A small contrastive image-text model, trained from scratch: 3.3 epochs.
Rows from block 3 of the image encoder of a small contrastive image-text model, named by matrix and row number. Rows with one number belong to one channel. Each number is 50 + 10 x the weight over its row's rms, rounded and kept within 0 to 99. All counts start at 0.
After each channel's rows are labels from the 100 images, of 14976, where the channel reaches its highest value: "top examples" is what is common among them. Only what is clearly more common there than usual is listed. The data: photos with spoken descriptions (Open Images, Localized Narratives). In brackets: how many of the 100.
# convs0: first 3x3 conv (encoder.blocks.3.convs.0.weight, 272x272x3x3, each kernel summed), inputs 0-135
# convs1: second 3x3 conv (encoder.blocks.3.convs.1.weight, 272x272x3x3, transposed, each kernel summed), outputs 0-135

convs0.145:65 58 57 31 49 51 54 42 53 68 20 40 44 51 57 65 49 46 51 71 55 49 60 57 45 43 67 45 27 36 58 45 49 61 46 46 53 50 62 60 65 26 57 50 48 43 43 49 67 67 61 52 65 51 55 39 31 61 47 48 37 53 47 60 37 45 45 64 45 56 58 31 47 56 31 44 49 58 43 53 52 35 52 44 63 53 61 37 62 46 49 34 60 63 66 37 60 44 51 49 59 49 64 56 38 42 47 52 57 63 58 39 53 40 40 51 50 47 46 46 50 51 58 50 53 44 62 59 63 51 59 39 40 45 64 48
convs1.145:35 47 61 56 33 47 50 65 55 55 50 30 46 49 43 50 56 40 26 52 50 52 47 51 48 62 47 45 48 46 58 41 36 49 42 38 48 62 42 59 46 52 37 48 48 49 56 56 55 42 33 42 64 43 42 37 54 63 50 46 39 49 52 57 52 43 37 51 41 31 44 59 66 63 42 47 45 40 59 36 26 68 51 60 44 35 51 49 63 59 64 45 40 40 42 58 67 39 50 49 50 41 51 35 47 55 54 44 55 64 27 49 45 39 33 51 54 37 44 60 64 51 49 57 42 33 24 47 39 46 37 61 34 63 38 51
top examples: text has "wall" (40); text has "holding" (36); text has "table" (33); text has "sitting" (33)

convs0.44:42 53 39 56 29 54 45 54 58 56 45 44 46 37 36 38 46 23 59 37 55 70 52 54 39 65 31 54 66 59 51 54 45 39 62 48 43 42 43 42 49 67 65 53 46 55 66 47 45 41 43 66 57 57 58 37 38 33 26 50 46 49 53 54 41 46 41 38 67 55 47 16 53 62 41 46 61 41 39 31 43 50 61 55 40 59 51 45 32 50 48 55 50 54 29 56 38 39 45 45 59 47 54 52 29 40 64 59 48 46 40 59 47 64 34 54 41 46 56 43 51 43 46 55 49 59 52 45 30 41 49 53 54 38 52 38
convs1.44:42 49 37 44 57 53 49 36 45 48 51 55 45 64 66 51 58 68 56 54 58 45 46 35 52 47 40 22 41 46 36 47 44 30 54 53 46 44 73 29 55 51 56 57 56 49 63 51 33 45 49 59 42 49 60 50 54 35 41 48 52 45 46 50 43 52 63 35 71 42 32 71 26 57 53 32 66 46 41 45 59 66 27 36 52 65 70 34 57 43 51 50 50 42 38 49 66 62 49 75 45 50 44 50 47 41 49 44 57 62 62 59 51 51 58 50 45 54 55 75 62 51 44 43 64 60 53 55 58 68 45 39 62 54 41 58
top examples: text has "table" (31)

convs0.193:38 51 56 51 55 59 50 55 36 39 50 42 56 45 34 42 52 43 52 43 50 46 28 37 39 56 54 51 53 55 57 41 43 14 50 45 42 49 69 56 52 52 43 49 44 67 66 43 47 50 45 57 48 52 57 49 53 61 55 57 57 49 63 58 54 47 73 36 48 56 41 49 44 39 50 50 63 38 52 53 59 59 64 39 27 49 27 45 44 58 63 50 62 46 42 64 26 41 54 50 59 54 39 50 53 49 47 53 46 50 53 55 60 50 44 32 57 45 61 74 75 50 48 55 68 51 47 49 46 44 58 66 41 43 50 43
convs1.193:57 34 37 55 55 56 46 38 59 53 57 45 44 56 26 59 44 45 46 59 51 55 41 52 37 43 40 52 51 32 46 30 65 44 65 53 38 34 50 56 56 46 59 46 48 46 47 47 35 70 45 49 48 62 37 37 33 69 44 44 21 59 35 46 39 51 36 40 41 33 57 36 36 29 49 44 42 59 40 40 55 43 75 44 52 37 54 47 33 48 38 59 49 58 49 52 47 47 54 50 54 57 48 41 40 38 54 55 65 54 38 59 33 42 43 67 67 58 57 52 44 58 54 56 52 62 46 39 41 62 48 46 53 38 38 41
top examples: text has "standing" (50); text has "people" (44); text has "holding" (36); text has "man" (28)

convs0.151:46 53 54 55 59 42 68 54 55 42 54 51 35 52 54 49 49 43 60 49 47 58 51 36 61 65 45 52 37 31 55 63 37 52 44 31 38 46 42 53 71 56 49 42 59 52 51 47 56 41 49 50 33 37 41 49 43 53 54 50 54 41 45 62 61 49 49 34 62 55 55 54 38 52 31 28 40 45 39 54 52 50 65 54 52 53 54 53 54 62 42 60 52 44 50 52 71 45 64 61 42 56 35 45 47 50 68 34 33 47 56 44 60 52 63 30 45 52 45 50 34 56 53 63 53 55 52 46 31 54 49 51 63 15 71 42
convs1.151:55 56 24 45 47 55 50 73 75 52 58 52 49 53 40 55 38 64 44 58 53 47 59 40 55 34 61 54 51 63 43 48 58 49 53 50 56 51 53 42 48 51 54 64 59 55 43 56 48 54 50 43 52 33 53 44 49 43 49 44 46 61 40 41 44 49 40 43 28 39 33 60 26 42 50 46 48 38 31 43 59 55 35 40 41 54 51 70 56 45 67 49 51 52 36 39 36 43 32 62 58 51 44 54 41 59 66 39 67 30 41 63 61 53 45 65 57 64 65 51 42 49 53 46 50 51 54 47 52 58 58 57 47 61 51 64
top examples: text has "table" (33)

convs0.185:42 34 51 47 58 53 46 65 54 35 47 37 49 56 57 52 42 53 45 49 44 47 29 56 63 49 60 58 41 48 60 66 52 48 53 39 56 33 43 40 69 35 47 37 37 53 63 54 54 51 49 60 30 51 65 57 52 42 47 57 52 42 49 56 54 48 60 42 56 58 48 23 50 34 51 51 49 53 59 48 48 53 32 36 50 66 43 44 59 47 44 57 61 70 41 45 81 63 55 58 44 51 43 43 72 45 59 54 61 55 49 43 39 49 42 35 56 46 64 51 65 37 45 49 41 53 45 48 45 39 50 24 73 39 43 52
convs1.185:71 38 42 40 69 39 54 49 44 36 43 43 33 60 44 44 54 41 31 35 41 41 33 46 33 51 44 47 50 43 52 47 50 49 46 66 52 53 46 42 49 41 55 48 58 67 48 48 45 42 46 45 54 46 43 37 53 48 42 44 49 44 36 46 67 53 49 40 36 54 41 67 58 49 59 37 41 50 56 52 39 31 50 57 56 58 29 57 64 54 48 40 51 26 45 49 41 41 42 46 47 58 48 50 33 53 58 52 41 43 38 52 39 49 46 71 65 55 57 64 38 45 46 66 46 55 61 41 37 57 47 64 55 40 30 63
top examples: text has "lights" (30)

convs0.33:46 52 41 57 44 43 47 43 50 50 59 67 48 46 32 58 40 62 45 56 52 46 66 48 54 42 35 63 25 44 51 39 50 52 55 42 68 50 42 42 59 50 56 44 52 48 42 59 52 54 40 34 57 65 45 31 42 44 40 46 49 54 46 63 56 41 48 44 41 58 45 32 24 58 37 68 42 69 36 46 72 40 52 45 52 34 46 42 40 53 46 47 25 68 60 53 37 35 38 49 58 38 60 57 53 42 53 54 58 36 59 58 49 43 51 46 56 52 54 45 60 59 36 52 60 53 54 41 44 54 68 46 68 41 53 53
convs1.33:41 47 64 53 50 49 53 50 50 42 54 52 43 35 45 59 33 66 49 36 47 55 49 64 58 58 41 60 48 52 40 35 52 51 53 52 45 65 44 42 48 59 45 37 47 54 44 46 52 45 39 40 44 46 41 56 47 68 53 53 52 57 57 40 40 53 42 58 57 59 39 55 44 46 47 53 30 33 50 56 57 56 31 62 43 32 45 56 43 36 38 44 45 49 39 43 37 42 54 39 58 48 47 55 42 48 61 49 57 51 52 53 39 49 50 58 54 55 64 50 72 40 45 42 55 35 55 44 61 41 55 43 61 37 44 60
top examples: text has "wall" (42); text has "holding" (41); text has "man" (32); text has "wearing" (32)

convs0.207:61 42 59 53 44 45 50 55 37 56 41 53 45 68 32 43 59 46 47 50 42 67 66 30 54 50 46 40 45 50 51 44 37 37 60 63 44 37 97 45 50 49 48 47 56 53 59 47 53 51 42 50 63 47 57 54 43 77 44 54 58 61 47 47 42 52 54 56 39 46 53 39 51 47 58 50 31 35 57 58 50 55 48 40 39 44 69 45 43 55 59 58 55 66 54 68 64 37 47 24 44 55 73 45 48 48 50 61 60 53 44 53 45 50 54 41 54 43 47 42 42 44 53 56 58 46 54 52 53 52 50 59 44 62 71 57
convs1.207:49 52 81 52 47 31 40 48 14 57 54 67 51 73 53 50 45 38 44 49 53 52 50 59 45 54 57 50 39 51 53 57 47 41 34 64 45 48 72 32 51 61 41 44 51 49 64 32 48 64 53 57 60 45 78 34 48 54 46 57 36 44 40 66 52 46 58 56 58 51 66 62 60 52 61 45 49 62 46 48 60 41 53 49 44 63 46 46 52 66 23 69 49 52 62 47 67 34 48 57 43 48 48 52 52 24 30 46 42 51 61 44 56 57 63 56 49 52 61 35 32 60 42 63 51 54 49 49 56 41 55 50 61 50 43 49
top examples: text has "trees" (76); text has "grass" (30); text has "road" (25)

convs0.223:48 55 42 70 54 56 50 49 23 48 67 52 32 55 05 52 60 39 19 54 48 32 52 42 48 60 38 54 37 40 51 56 39 41 36 48 54 45 78 61 52 45 38 47 69 37 59 43 44 34 47 66 53 34 53 44 58 47 46 52 50 49 47 50 34 43 45 49 45 52 59 30 36 36 55 42 49 48 44 48 49 47 34 54 39 50 50 37 41 37 48 51 48 36 38 59 36 40 50 53 36 37 66 56 58 42 57 48 54 43 40 50 44 39 48 49 41 45 32 41 43 54 66 58 48 39 38 54 60 42 58 37 57 47 46 50
convs1.223:43 58 57 49 53 65 64 48 37 53 59 52 49 44 32 41 42 55 35 53 67 42 72 68 77 36 52 45 49 31 48 53 44 91 36 46 47 40 48 42 57 47 36 52 48 52 51 41 58 85 59 51 60 38 37 52 51 60 55 57 44 51 62 52 42 55 66 57 52 55 46 58 50 46 57 36 47 55 28 39 46 59 46 48 50 54 64 52 36 49 23 57 58 58 54 54 68 39 46 51 51 65 54 54 47 63 41 41 57 53 55 48 54 47 63 56 44 43 62 50 59 54 71 43 57 46 39 49 48 41 49 71 42 50 48 52
top examples: text has "trees" (62); text has "grass" (35); text has "plants" (32)

convs0.229:51 47 40 50 55 30 56 59 58 53 63 47 57 49 39 46 46 57 47 60 53 46 57 50 47 44 55 38 40 39 36 33 32 51 45 53 69 35 55 47 37 40 45 55 68 48 43 57 46 47 38 61 49 49 44 50 58 59 58 41 55 44 49 43 35 54 57 47 41 51 61 46 60 42 40 28 44 61 08 64 24 31 44 51 55 44 47 45 75 32 44 35 69 36 43 36 51 82 42 52 33 48 46 46 62 47 30 51 47 56 51 54 68 35 64 48 45 48 33 47 56 47 59 44 37 45 41 50 35 47 42 56 35 45 31 42
convs1.229:33 40 60 47 53 32 62 73 36 68 49 50 54 32 30 41 35 57 51 36 56 53 46 57 52 49 50 40 27 49 43 46 46 61 40 40 48 48 49 41 41 53 43 54 49 48 39 65 52 53 68 61 35 40 24 54 45 48 57 37 52 53 44 48 62 65 56 68 33 63 54 37 50 51 73 61 57 36 24 48 38 35 47 45 51 38 22 56 46 43 34 54 41 47 56 38 27 52 40 46 52 44 38 50 49 36 50 62 57 48 40 54 49 56 37 53 51 49 30 36 42 51 41 47 47 51 56 56 62 55 49 62 42 50 57 46
top examples: text has "trees" (75); text has "sky" (63); text has "plants" (28)

convs0.6:49 47 35 52 40 33 37 45 67 42 42 54 64 47 42 38 29 46 47 52 56 40 54 49 52 60 23 45 38 36 64 27 49 63 40 48 39 27 39 60 76 45 44 52 43 53 43 48 63 55 57 60 51 44 66 30 41 58 58 44 48 62 60 56 54 48 56 46 59 41 40 47 40 40 39 60 41 57 33 57 45 61 38 34 40 34 57 29 37 52 54 51 45 73 41 50 51 56 45 54 55 47 57 44 55 33 47 42 43 43 58 48 75 56 50 52 56 64 46 38 46 58 48 59 47 41 42 48 31 54 58 53 40 42 59 37
convs1.6:49 49 67 47 49 64 61 65 46 56 46 57 48 63 45 43 45 67 58 48 46 48 24 44 34 55 56 53 50 41 43 67 42 35 58 50 52 73 60 50 47 51 52 62 50 45 46 45 47 52 40 43 51 57 35 55 59 51 52 52 56 54 29 34 38 35 41 50 36 45 69 32 50 48 51 54 31 50 59 45 57 62 56 46 46 47 46 84 46 42 40 34 55 46 52 43 69 53 38 37 43 48 51 55 47 63 59 60 65 30 58 56 50 61 51 60 50 61 41 43 50 43 41 43 54 59 43 69 39 46 65 44 27 36 62 47
top examples: text has "standing" (54); text has "wall" (45); text has "holding" (39); text has "table" (34)

convs0.88:57 52 48 58 30 51 54 37 42 45 45 54 57 51 51 43 59 37 38 23 43 38 57 48 69 35 36 49 41 52 47 32 24 32 36 48 46 39 62 34 39 32 50 65 63 43 65 61 60 50 37 48 41 50 49 50 56 55 50 44 41 57 15 42 44 53 55 44 54 62 49 44 57 46 49 49 73 43 60 56 55 36 40 44 47 33 31 37 48 50 51 53 60 56 44 36 18 52 66 31 45 60 47 42 48 38 59 51 43 55 49 56 47 54 43 41 46 50 40 45 46 52 46 44 56 52 49 45 44 42 38 25 36 42 60 57
convs1.88:49 44 78 64 49 61 52 48 52 53 55 64 48 47 46 48 36 68 50 59 52 73 52 79 81 64 54 56 51 59 40 55 44 57 48 57 63 59 42 45 48 64 33 42 41 40 54 49 65 41 52 56 39 44 38 37 60 60 77 54 74 56 65 47 38 56 64 48 30 30 52 63 57 55 64 53 44 55 36 55 50 60 59 63 66 56 56 65 55 42 57 44 40 65 41 47 53 51 59 53 48 34 46 57 58 48 39 47 49 49 69 61 60 61 47 51 46 55 54 60 58 38 59 54 58 56 42 41 54 60 56 30 49 61 48 57
top examples: text has "standing" (48)

convs0.197:43 49 47 55 41 37 49 53 47 53 55 63 52 47 46 51 45 44 53 60 59 65 55 54 61 46 56 41 45 52 55 43 58 46 46 58 63 51 42 70 53 41 56 68 40 52 58 67 46 49 35 51 68 48 73 41 58 60 45 59 31 42 34 45 49 49 36 49 62 58 58 60 42 53 36 59 35 57 62 55 37 58 42 60 52 96 39 60 43 31 53 35 71 60 50 42 66 56 46 79 66 51 66 69 36 42 35 54 53 48 62 56 47 57 52 52 41 51 49 62 85 52 45 52 51 37 52 41 29 47 57 72 55 53 50 49
convs1.197:58 39 47 56 40 63 45 79 40 48 45 50 44 43 59 44 57 30 47 48 46 51 42 61 48 33 44 37 56 41 42 36 48 71 45 49 29 39 42 43 52 37 38 47 45 38 36 27 39 43 55 47 51 46 39 69 44 55 53 41 58 44 40 53 44 49 48 48 60 54 39 40 30 43 24 33 49 36 43 42 59 46 62 42 38 69 42 61 41 63 50 45 40 48 55 61 42 43 50 38 47 54 47 42 51 44 44 35 32 38 60 48 46 51 55 72 48 53 49 48 46 44 38 39 43 37 50 49 55 46 32 78 40 37 44 35
top examples: text has "lights" (26)

convs0.17:52 59 58 40 60 36 40 51 62 64 27 37 49 46 42 76 40 59 50 53 48 53 54 41 38 52 46 37 46 36 45 39 38 58 40 58 41 44 58 54 64 39 44 43 42 43 34 63 44 64 52 58 55 26 58 47 67 44 43 46 62 51 50 69 45 41 51 57 33 31 48 46 46 45 51 59 52 44 17 57 30 64 42 40 39 42 53 45 58 47 41 53 63 56 49 51 67 48 50 53 45 37 53 57 56 38 40 42 48 40 46 49 51 60 47 49 48 56 39 51 40 65 53 58 49 35 33 53 43 43 44 60 42 33 59 64
convs1.17:54 44 41 67 45 37 55 68 38 37 38 55 56 33 49 56 61 62 47 46 42 48 43 57 31 58 38 54 49 57 41 49 36 49 45 38 55 27 43 61 35 57 61 35 59 48 48 37 40 51 50 56 43 57 53 49 44 51 63 44 46 45 49 56 63 74 61 36 35 60 68 39 54 47 62 58 52 67 30 59 47 40 56 49 47 55 46 70 34 62 51 40 32 31 49 57 55 58 33 45 46 46 36 58 61 65 49 49 66 42 36 59 33 45 49 39 47 60 32 41 56 53 57 38 50 53 56 56 41 61 48 53 46 36 60 38
top examples: text has "standing" (47); text has "table" (33); text has "sitting" (33); text has "wearing" (29)

convs0.152:47 59 37 42 55 70 35 64 49 51 47 49 49 52 32 40 50 42 37 49 48 36 48 54 36 50 45 51 51 48 45 42 30 47 48 49 67 54 70 60 62 50 58 51 40 51 52 59 41 55 55 63 47 36 67 43 42 53 61 41 44 53 40 39 50 54 39 66 44 41 41 40 60 67 49 59 39 50 46 48 66 52 50 55 58 39 56 47 49 50 55 56 45 49 43 57 29 67 61 47 46 53 54 49 53 46 43 45 51 45 57 49 45 40 61 44 55 70 48 41 14 45 82 44 50 49 68 48 37 62 48 57 53 40 50 58
convs1.152:58 40 56 40 53 18 69 42 38 52 53 71 50 39 14 58 47 70 34 50 52 59 43 64 62 36 61 64 36 45 53 63 26 61 16 48 41 66 49 53 49 50 42 38 64 55 55 58 57 76 46 48 61 46 56 42 52 51 60 56 61 31 41 44 48 53 59 47 46 57 53 53 62 53 30 42 49 47 51 43 59 49 49 46 32 48 41 56 51 49 21 55 53 65 58 44 62 58 49 38 50 37 41 45 48 57 46 61 38 53 47 66 45 40 53 42 41 46 41 45 42 58 25 53 47 48 59 51 44 41 54 66 60 47 48 44
top examples: text has "grass" (26)

convs0.112:37 51 63 58 40 46 66 50 54 22 49 41 50 37 52 51 35 52 58 48 41 59 53 45 47 58 37 54 45 54 57 31 44 50 71 47 42 41 53 52 63 56 51 51 45 59 50 48 53 42 57 54 43 43 56 52 42 43 49 62 44 63 45 51 55 58 47 55 34 53 44 55 40 67 47 32 55 55 51 55 52 57 39 35 50 35 57 34 38 57 52 37 55 49 59 31 57 67 46 27 48 59 51 56 35 39 53 49 59 54 54 47 41 34 61 57 52 49 55 40 35 63 47 64 58 40 41 45 55 61 55 52 49 38 36 33
convs1.112:51 66 68 50 29 55 41 31 49 65 53 38 55 65 40 46 39 52 47 60 49 44 55 62 44 63 38 55 56 58 50 84 42 41 55 51 47 54 46 59 41 37 61 57 54 52 43 50 52 63 40 68 56 50 38 45 52 59 48 50 59 47 59 29 29 45 54 46 46 49 71 44 55 38 52 59 47 55 77 58 43 41 69 67 36 47 47 39 47 59 50 44 52 60 60 54 71 29 57 59 42 52 53 45 50 76 63 50 58 44 62 47 27 67 44 30 45 38 58 51 50 57 51 51 56 60 48 49 58 57 55 46 47 46 54 58
top examples: text has "man" (28)

convs0.219:37 50 26 58 63 53 54 42 43 43 41 52 59 54 31 43 47 59 57 38 41 99 59 52 60 48 52 59 46 40 49 23 32 64 53 52 52 53 43 50 63 38 55 55 49 52 41 56 49 52 52 51 57 55 43 59 60 51 48 47 37 46 34 56 53 58 45 57 53 58 52 58 72 41 65 50 44 50 55 49 43 57 46 43 58 45 57 64 42 46 48 44 66 46 54 50 52 62 46 54 56 47 55 50 45 41 50 66 40 51 48 50 50 41 42 49 62 59 53 52 54 59 49 48 37 51 46 46 48 69 30 45 58 31 50 56
convs1.219:45 49 42 44 46 55 47 66 20 51 40 29 42 42 58 54 49 47 49 44 47 46 37 41 33 48 48 51 39 67 45 24 44 62 40 50 44 44 52 62 43 37 55 60 64 49 39 46 56 55 54 43 48 43 50 58 49 44 56 36 71 48 59 53 73 40 39 32 34 77 42 49 61 52 62 58 62 44 42 45 43 42 38 47 61 53 47 81 45 53 40 36 36 48 44 51 33 39 51 25 31 59 42 51 53 41 50 30 53 44 66 43 44 39 55 53 49 52 47 49 66 49 59 49 46 49 45 41 45 56 34 53 41 60 48 47
top examples: text has "trees" (75); text has "sky" (70)

convs0.154:42 35 31 49 51 45 45 58 50 28 40 47 45 58 20 48 56 53 40 80 50 42 43 37 35 34 42 57 56 57 44 30 54 37 34 41 48 58 70 52 37 60 54 43 53 47 32 65 38 56 51 61 54 50 54 46 47 43 57 37 65 31 53 57 50 47 50 45 55 40 44 43 48 47 46 41 48 58 61 42 43 35 52 50 29 32 43 36 35 48 52 45 27 57 36 50 28 59 61 42 31 44 49 45 41 35 45 46 40 54 54 54 41 46 40 48 45 60 46 51 49 49 56 52 57 49 41 45 50 39 39 58 57 52 60 65
convs1.154:47 55 43 40 56 43 65 35 45 51 58 48 74 41 15 54 54 53 25 39 53 45 27 43 59 56 57 49 49 51 57 55 50 57 32 41 51 51 46 37 57 52 47 32 51 66 53 71 37 67 51 56 53 56 51 58 39 42 52 44 45 33 50 53 31 54 68 47 41 45 38 46 56 57 44 48 45 45 54 48 53 54 62 43 50 47 65 48 47 46 29 50 54 29 38 54 48 39 42 60 58 55 36 55 48 55 49 59 49 40 37 56 65 60 75 49 34 48 51 41 47 49 37 43 44 44 52 47 53 31 40 43 59 33 69 44
top examples: text has "grass" (25)

convs0.26:44 56 55 41 49 52 50 46 66 66 47 83 49 69 53 33 35 62 56 53 57 41 51 69 51 51 52 46 44 41 65 48 36 66 59 34 56 64 50 49 67 44 48 52 47 51 48 51 49 55 62 67 38 37 40 48 45 48 46 39 46 38 37 42 45 63 43 52 35 44 38 65 20 55 53 49 45 44 65 52 61 57 70 57 76 61 50 46 47 52 45 77 54 39 57 46 65 53 49 44 40 42 50 33 41 52 59 53 53 51 64 42 55 42 52 44 40 75 62 51 53 53 44 54 62 56 49 50 45 56 51 41 37 53 56 35
convs1.26:34 46 41 66 49 53 38 44 51 46 42 42 53 32 20 68 41 51 45 49 50 33 60 40 56 42 42 50 48 49 49 49 44 38 37 43 48 57 37 46 53 49 51 47 54 63 53 42 54 40 48 56 39 33 30 58 53 46 56 41 68 48 61 65 40 51 56 62 38 63 43 36 58 43 50 46 43 45 56 50 45 47 53 40 24 45 36 33 61 45 41 50 47 55 46 44 38 40 54 56 48 46 71 50 46 56 51 43 40 45 47 56 52 42 44 28 60 45 57 67 55 52 41 34 24 64 43 51 46 58 69 59 36 59 60 61
top examples: text has "text" (27)

convs0.46:34 65 57 30 43 54 50 39 40 54 40 57 61 41 28 58 43 36 41 35 40 58 56 27 68 30 40 58 41 62 56 49 49 48 36 46 48 51 71 54 52 44 49 53 51 46 51 46 56 43 61 65 47 56 64 47 46 62 62 57 43 54 51 43 30 51 46 46 45 59 49 48 71 43 44 51 56 43 37 31 37 53 35 52 43 58 74 31 47 45 39 60 64 62 40 45 34 57 37 70 58 68 41 47 60 42 43 54 45 37 39 48 60 56 71 52 53 62 48 63 41 53 65 43 33 42 56 48 52 39 54 34 34 39 43 52
convs1.46:46 42 59 40 36 39 49 61 31 60 49 60 53 32 54 49 72 64 35 61 34 54 56 68 71 62 45 59 54 60 44 53 49 71 47 44 46 19 43 62 47 56 62 42 41 55 61 44 35 55 59 31 57 62 65 40 50 48 50 57 39 49 47 54 52 53 43 63 44 27 46 38 44 31 60 53 58 47 43 50 43 44 47 46 49 57 49 60 34 46 57 59 42 68 60 42 82 49 53 42 45 51 32 42 54 59 42 43 50 34 52 49 38 49 51 46 47 59 62 46 43 56 55 60 57 50 44 35 48 48 47 45 53 58 42 30
top examples: text has "grass" (25)

convs0.264:50 36 47 47 38 45 34 49 27 55 54 57 59 47 59 54 42 43 24 56 53 57 51 63 34 59 31 41 41 48 41 38 58 72 48 44 56 41 55 50 58 47 46 40 49 55 50 63 50 34 60 66 48 47 72 64 45 49 57 51 44 65 65 54 49 37 45 50 58 54 57 63 28 53 37 41 35 60 35 51 56 44 61 55 45 30 53 23 52 61 42 51 68 43 53 42 56 58 42 42 44 56 34 38 48 44 53 43 53 57 59 39 69 60 65 55 49 57 43 53 86 30 47 49 45 52 47 38 36 59 61 40 56 44 52 30
convs1.264:48 48 47 44 31 44 58 62 31 39 42 38 54 45 45 47 51 27 56 53 45 20 66 44 61 61 45 44 55 43 48 36 36 52 28 45 49 56 43 35 52 55 45 46 49 56 37 50 59 66 54 49 47 54 52 49 47 48 47 53 26 53 40 32 37 54 25 50 39 44 56 47 58 51 36 42 42 43 64 44 36 57 48 42 56 36 46 46 60 47 53 30 37 50 41 50 51 45 45 39 61 50 62 26 56 55 46 52 47 43 53 36 48 53 53 47 60 40 66 43 33 51 52 57 40 41 43 58 40 63 58 45 59 73 46 46
top examples: text has "table" (31)

convs0.246:50 45 62 50 41 38 60 45 52 39 67 57 42 36 66 48 42 46 57 40 39 65 31 63 52 41 44 36 40 39 39 51 43 68 39 44 54 37 40 42 56 51 48 49 41 52 36 48 44 47 44 55 42 61 43 57 49 54 60 40 39 50 36 43 53 60 38 43 31 28 41 48 53 50 27 49 51 36 25 49 39 47 57 46 62 35 58 42 60 38 40 61 50 67 45 57 53 62 48 44 51 59 36 48 61 48 50 42 38 46 48 57 48 47 46 49 40 42 57 33 42 66 46 53 46 53 49 32 48 42 46 40 37 46 44 48
convs1.246:40 60 64 37 51 53 53 58 41 32 53 35 49 45 14 46 48 71 48 35 41 50 50 42 49 53 46 52 44 76 47 32 67 70 48 42 56 43 53 58 48 44 35 52 61 55 57 51 51 33 50 48 44 43 40 48 39 45 60 60 69 45 51 51 61 87 41 62 41 39 48 56 55 56 58 52 45 54 29 48 48 32 45 47 39 40 30 49 37 50 49 33 39 61 43 55 63 54 36 65 50 41 52 62 72 50 62 48 61 33 59 46 44 57 48 41 59 54 68 34 59 45 65 72 53 55 36 64 51 51 67 45 43 58 47 52
top examples: text has "standing" (47); text has "holding" (39); text has "wearing" (33)

convs0.23:57 59 53 49 56 68 34 39 59 39 71 54 67 48 45 58 46 58 42 25 42 44 50 59 57 35 42 55 38 59 44 40 31 61 51 36 61 46 62 65 57 42 44 51 56 44 41 74 53 56 50 58 53 39 32 46 58 60 68 51 55 48 39 54 39 31 49 42 41 62 45 47 36 47 38 33 47 32 38 66 59 55 43 41 66 30 66 67 56 52 59 35 35 45 46 40 53 41 48 40 44 55 55 42 28 56 62 39 50 42 44 49 58 26 53 47 51 45 54 43 48 61 57 57 56 45 59 45 47 42 67 54 51 33 62 22
convs1.23:45 47 68 48 45 56 57 50 45 56 39 46 60 31 39 54 33 62 54 36 60 37 62 64 79 44 67 64 60 42 46 44 52 71 38 37 36 44 35 67 49 51 35 46 51 48 54 58 61 51 55 52 64 44 62 44 37 45 54 42 54 39 54 46 51 47 48 65 49 55 45 39 42 43 57 50 45 53 61 46 49 47 37 51 46 42 37 65 41 46 35 31 51 68 62 43 45 37 32 54 57 51 37 64 57 56 44 44 53 40 42 56 59 61 39 32 54 40 56 61 49 57 50 41 40 55 60 33 48 48 38 43 40 53 53 44
top examples: text has "man" (36); text has "wearing" (29)

convs0.27:40 46 42 62 28 29 54 47 57 57 47 54 53 47 38 50 43 42 51 36 44 60 57 49 42 44 27 46 44 39 48 54 73 39 57 63 44 26 57 58 57 54 45 48 45 43 45 53 46 48 37 54 41 55 52 53 47 54 53 47 55 52 61 60 40 46 34 47 51 30 37 57 34 62 36 48 40 41 16 53 46 55 29 53 40 55 38 63 51 42 38 40 46 42 56 47 61 53 56 59 53 49 61 68 49 39 54 50 50 46 53 41 45 45 51 42 58 44 48 57 31 44 43 55 62 57 47 55 56 42 47 30 60 43 44 23
convs1.27:54 38 66 51 34 40 58 69 42 50 71 46 50 56 55 75 42 56 49 56 44 45 72 46 60 51 60 43 54 63 43 48 49 48 70 45 56 48 66 54 59 42 55 40 58 64 39 60 66 53 47 54 56 45 54 42 50 54 48 46 53 58 37 32 48 44 54 47 43 55 47 53 51 50 09 52 48 51 59 43 63 55 53 52 49 59 62 64 83 54 59 64 42 49 59 55 68 35 62 65 55 65 54 42 49 57 54 38 53 59 48 63 51 54 44 38 44 51 63 66 69 44 52 50 46 57 54 38 50 73 56 56 43 49 37 66
top examples: text has "table" (30)

convs0.143:54 31 30 50 42 62 49 28 50 30 50 69 42 48 41 33 49 55 43 59 51 50 56 57 43 39 38 53 47 58 50 46 39 48 48 50 62 46 41 66 49 39 42 43 51 69 54 52 58 45 62 32 50 46 56 51 57 68 35 57 78 56 52 63 48 56 44 53 66 41 49 47 48 57 56 57 29 48 57 32 45 37 57 34 50 35 72 34 45 55 44 57 36 38 44 51 56 57 57 49 70 45 53 39 48 52 47 62 51 31 43 35 41 68 39 62 37 59 40 26 49 52 60 53 46 56 54 39 37 46 48 36 63 49 55 44
convs1.143:45 61 50 39 41 43 61 39 54 55 45 48 50 44 60 60 51 42 59 72 43 29 36 33 54 41 56 69 62 41 58 74 60 45 44 37 31 72 46 67 55 52 48 44 65 42 31 46 68 55 42 53 57 32 48 45 37 40 41 58 32 49 28 42 45 44 47 41 53 41 45 70 60 44 32 58 51 62 45 34 42 31 36 42 53 47 43 56 33 41 32 32 56 41 49 58 66 59 62 61 40 48 50 52 62 39 69 47 35 43 51 35 47 46 51 59 43 51 50 51 66 50 44 61 39 36 45 56 39 41 51 28 50 30 44 59
top examples: text has "standing" (52); text has "holding" (40); text has "man" (29)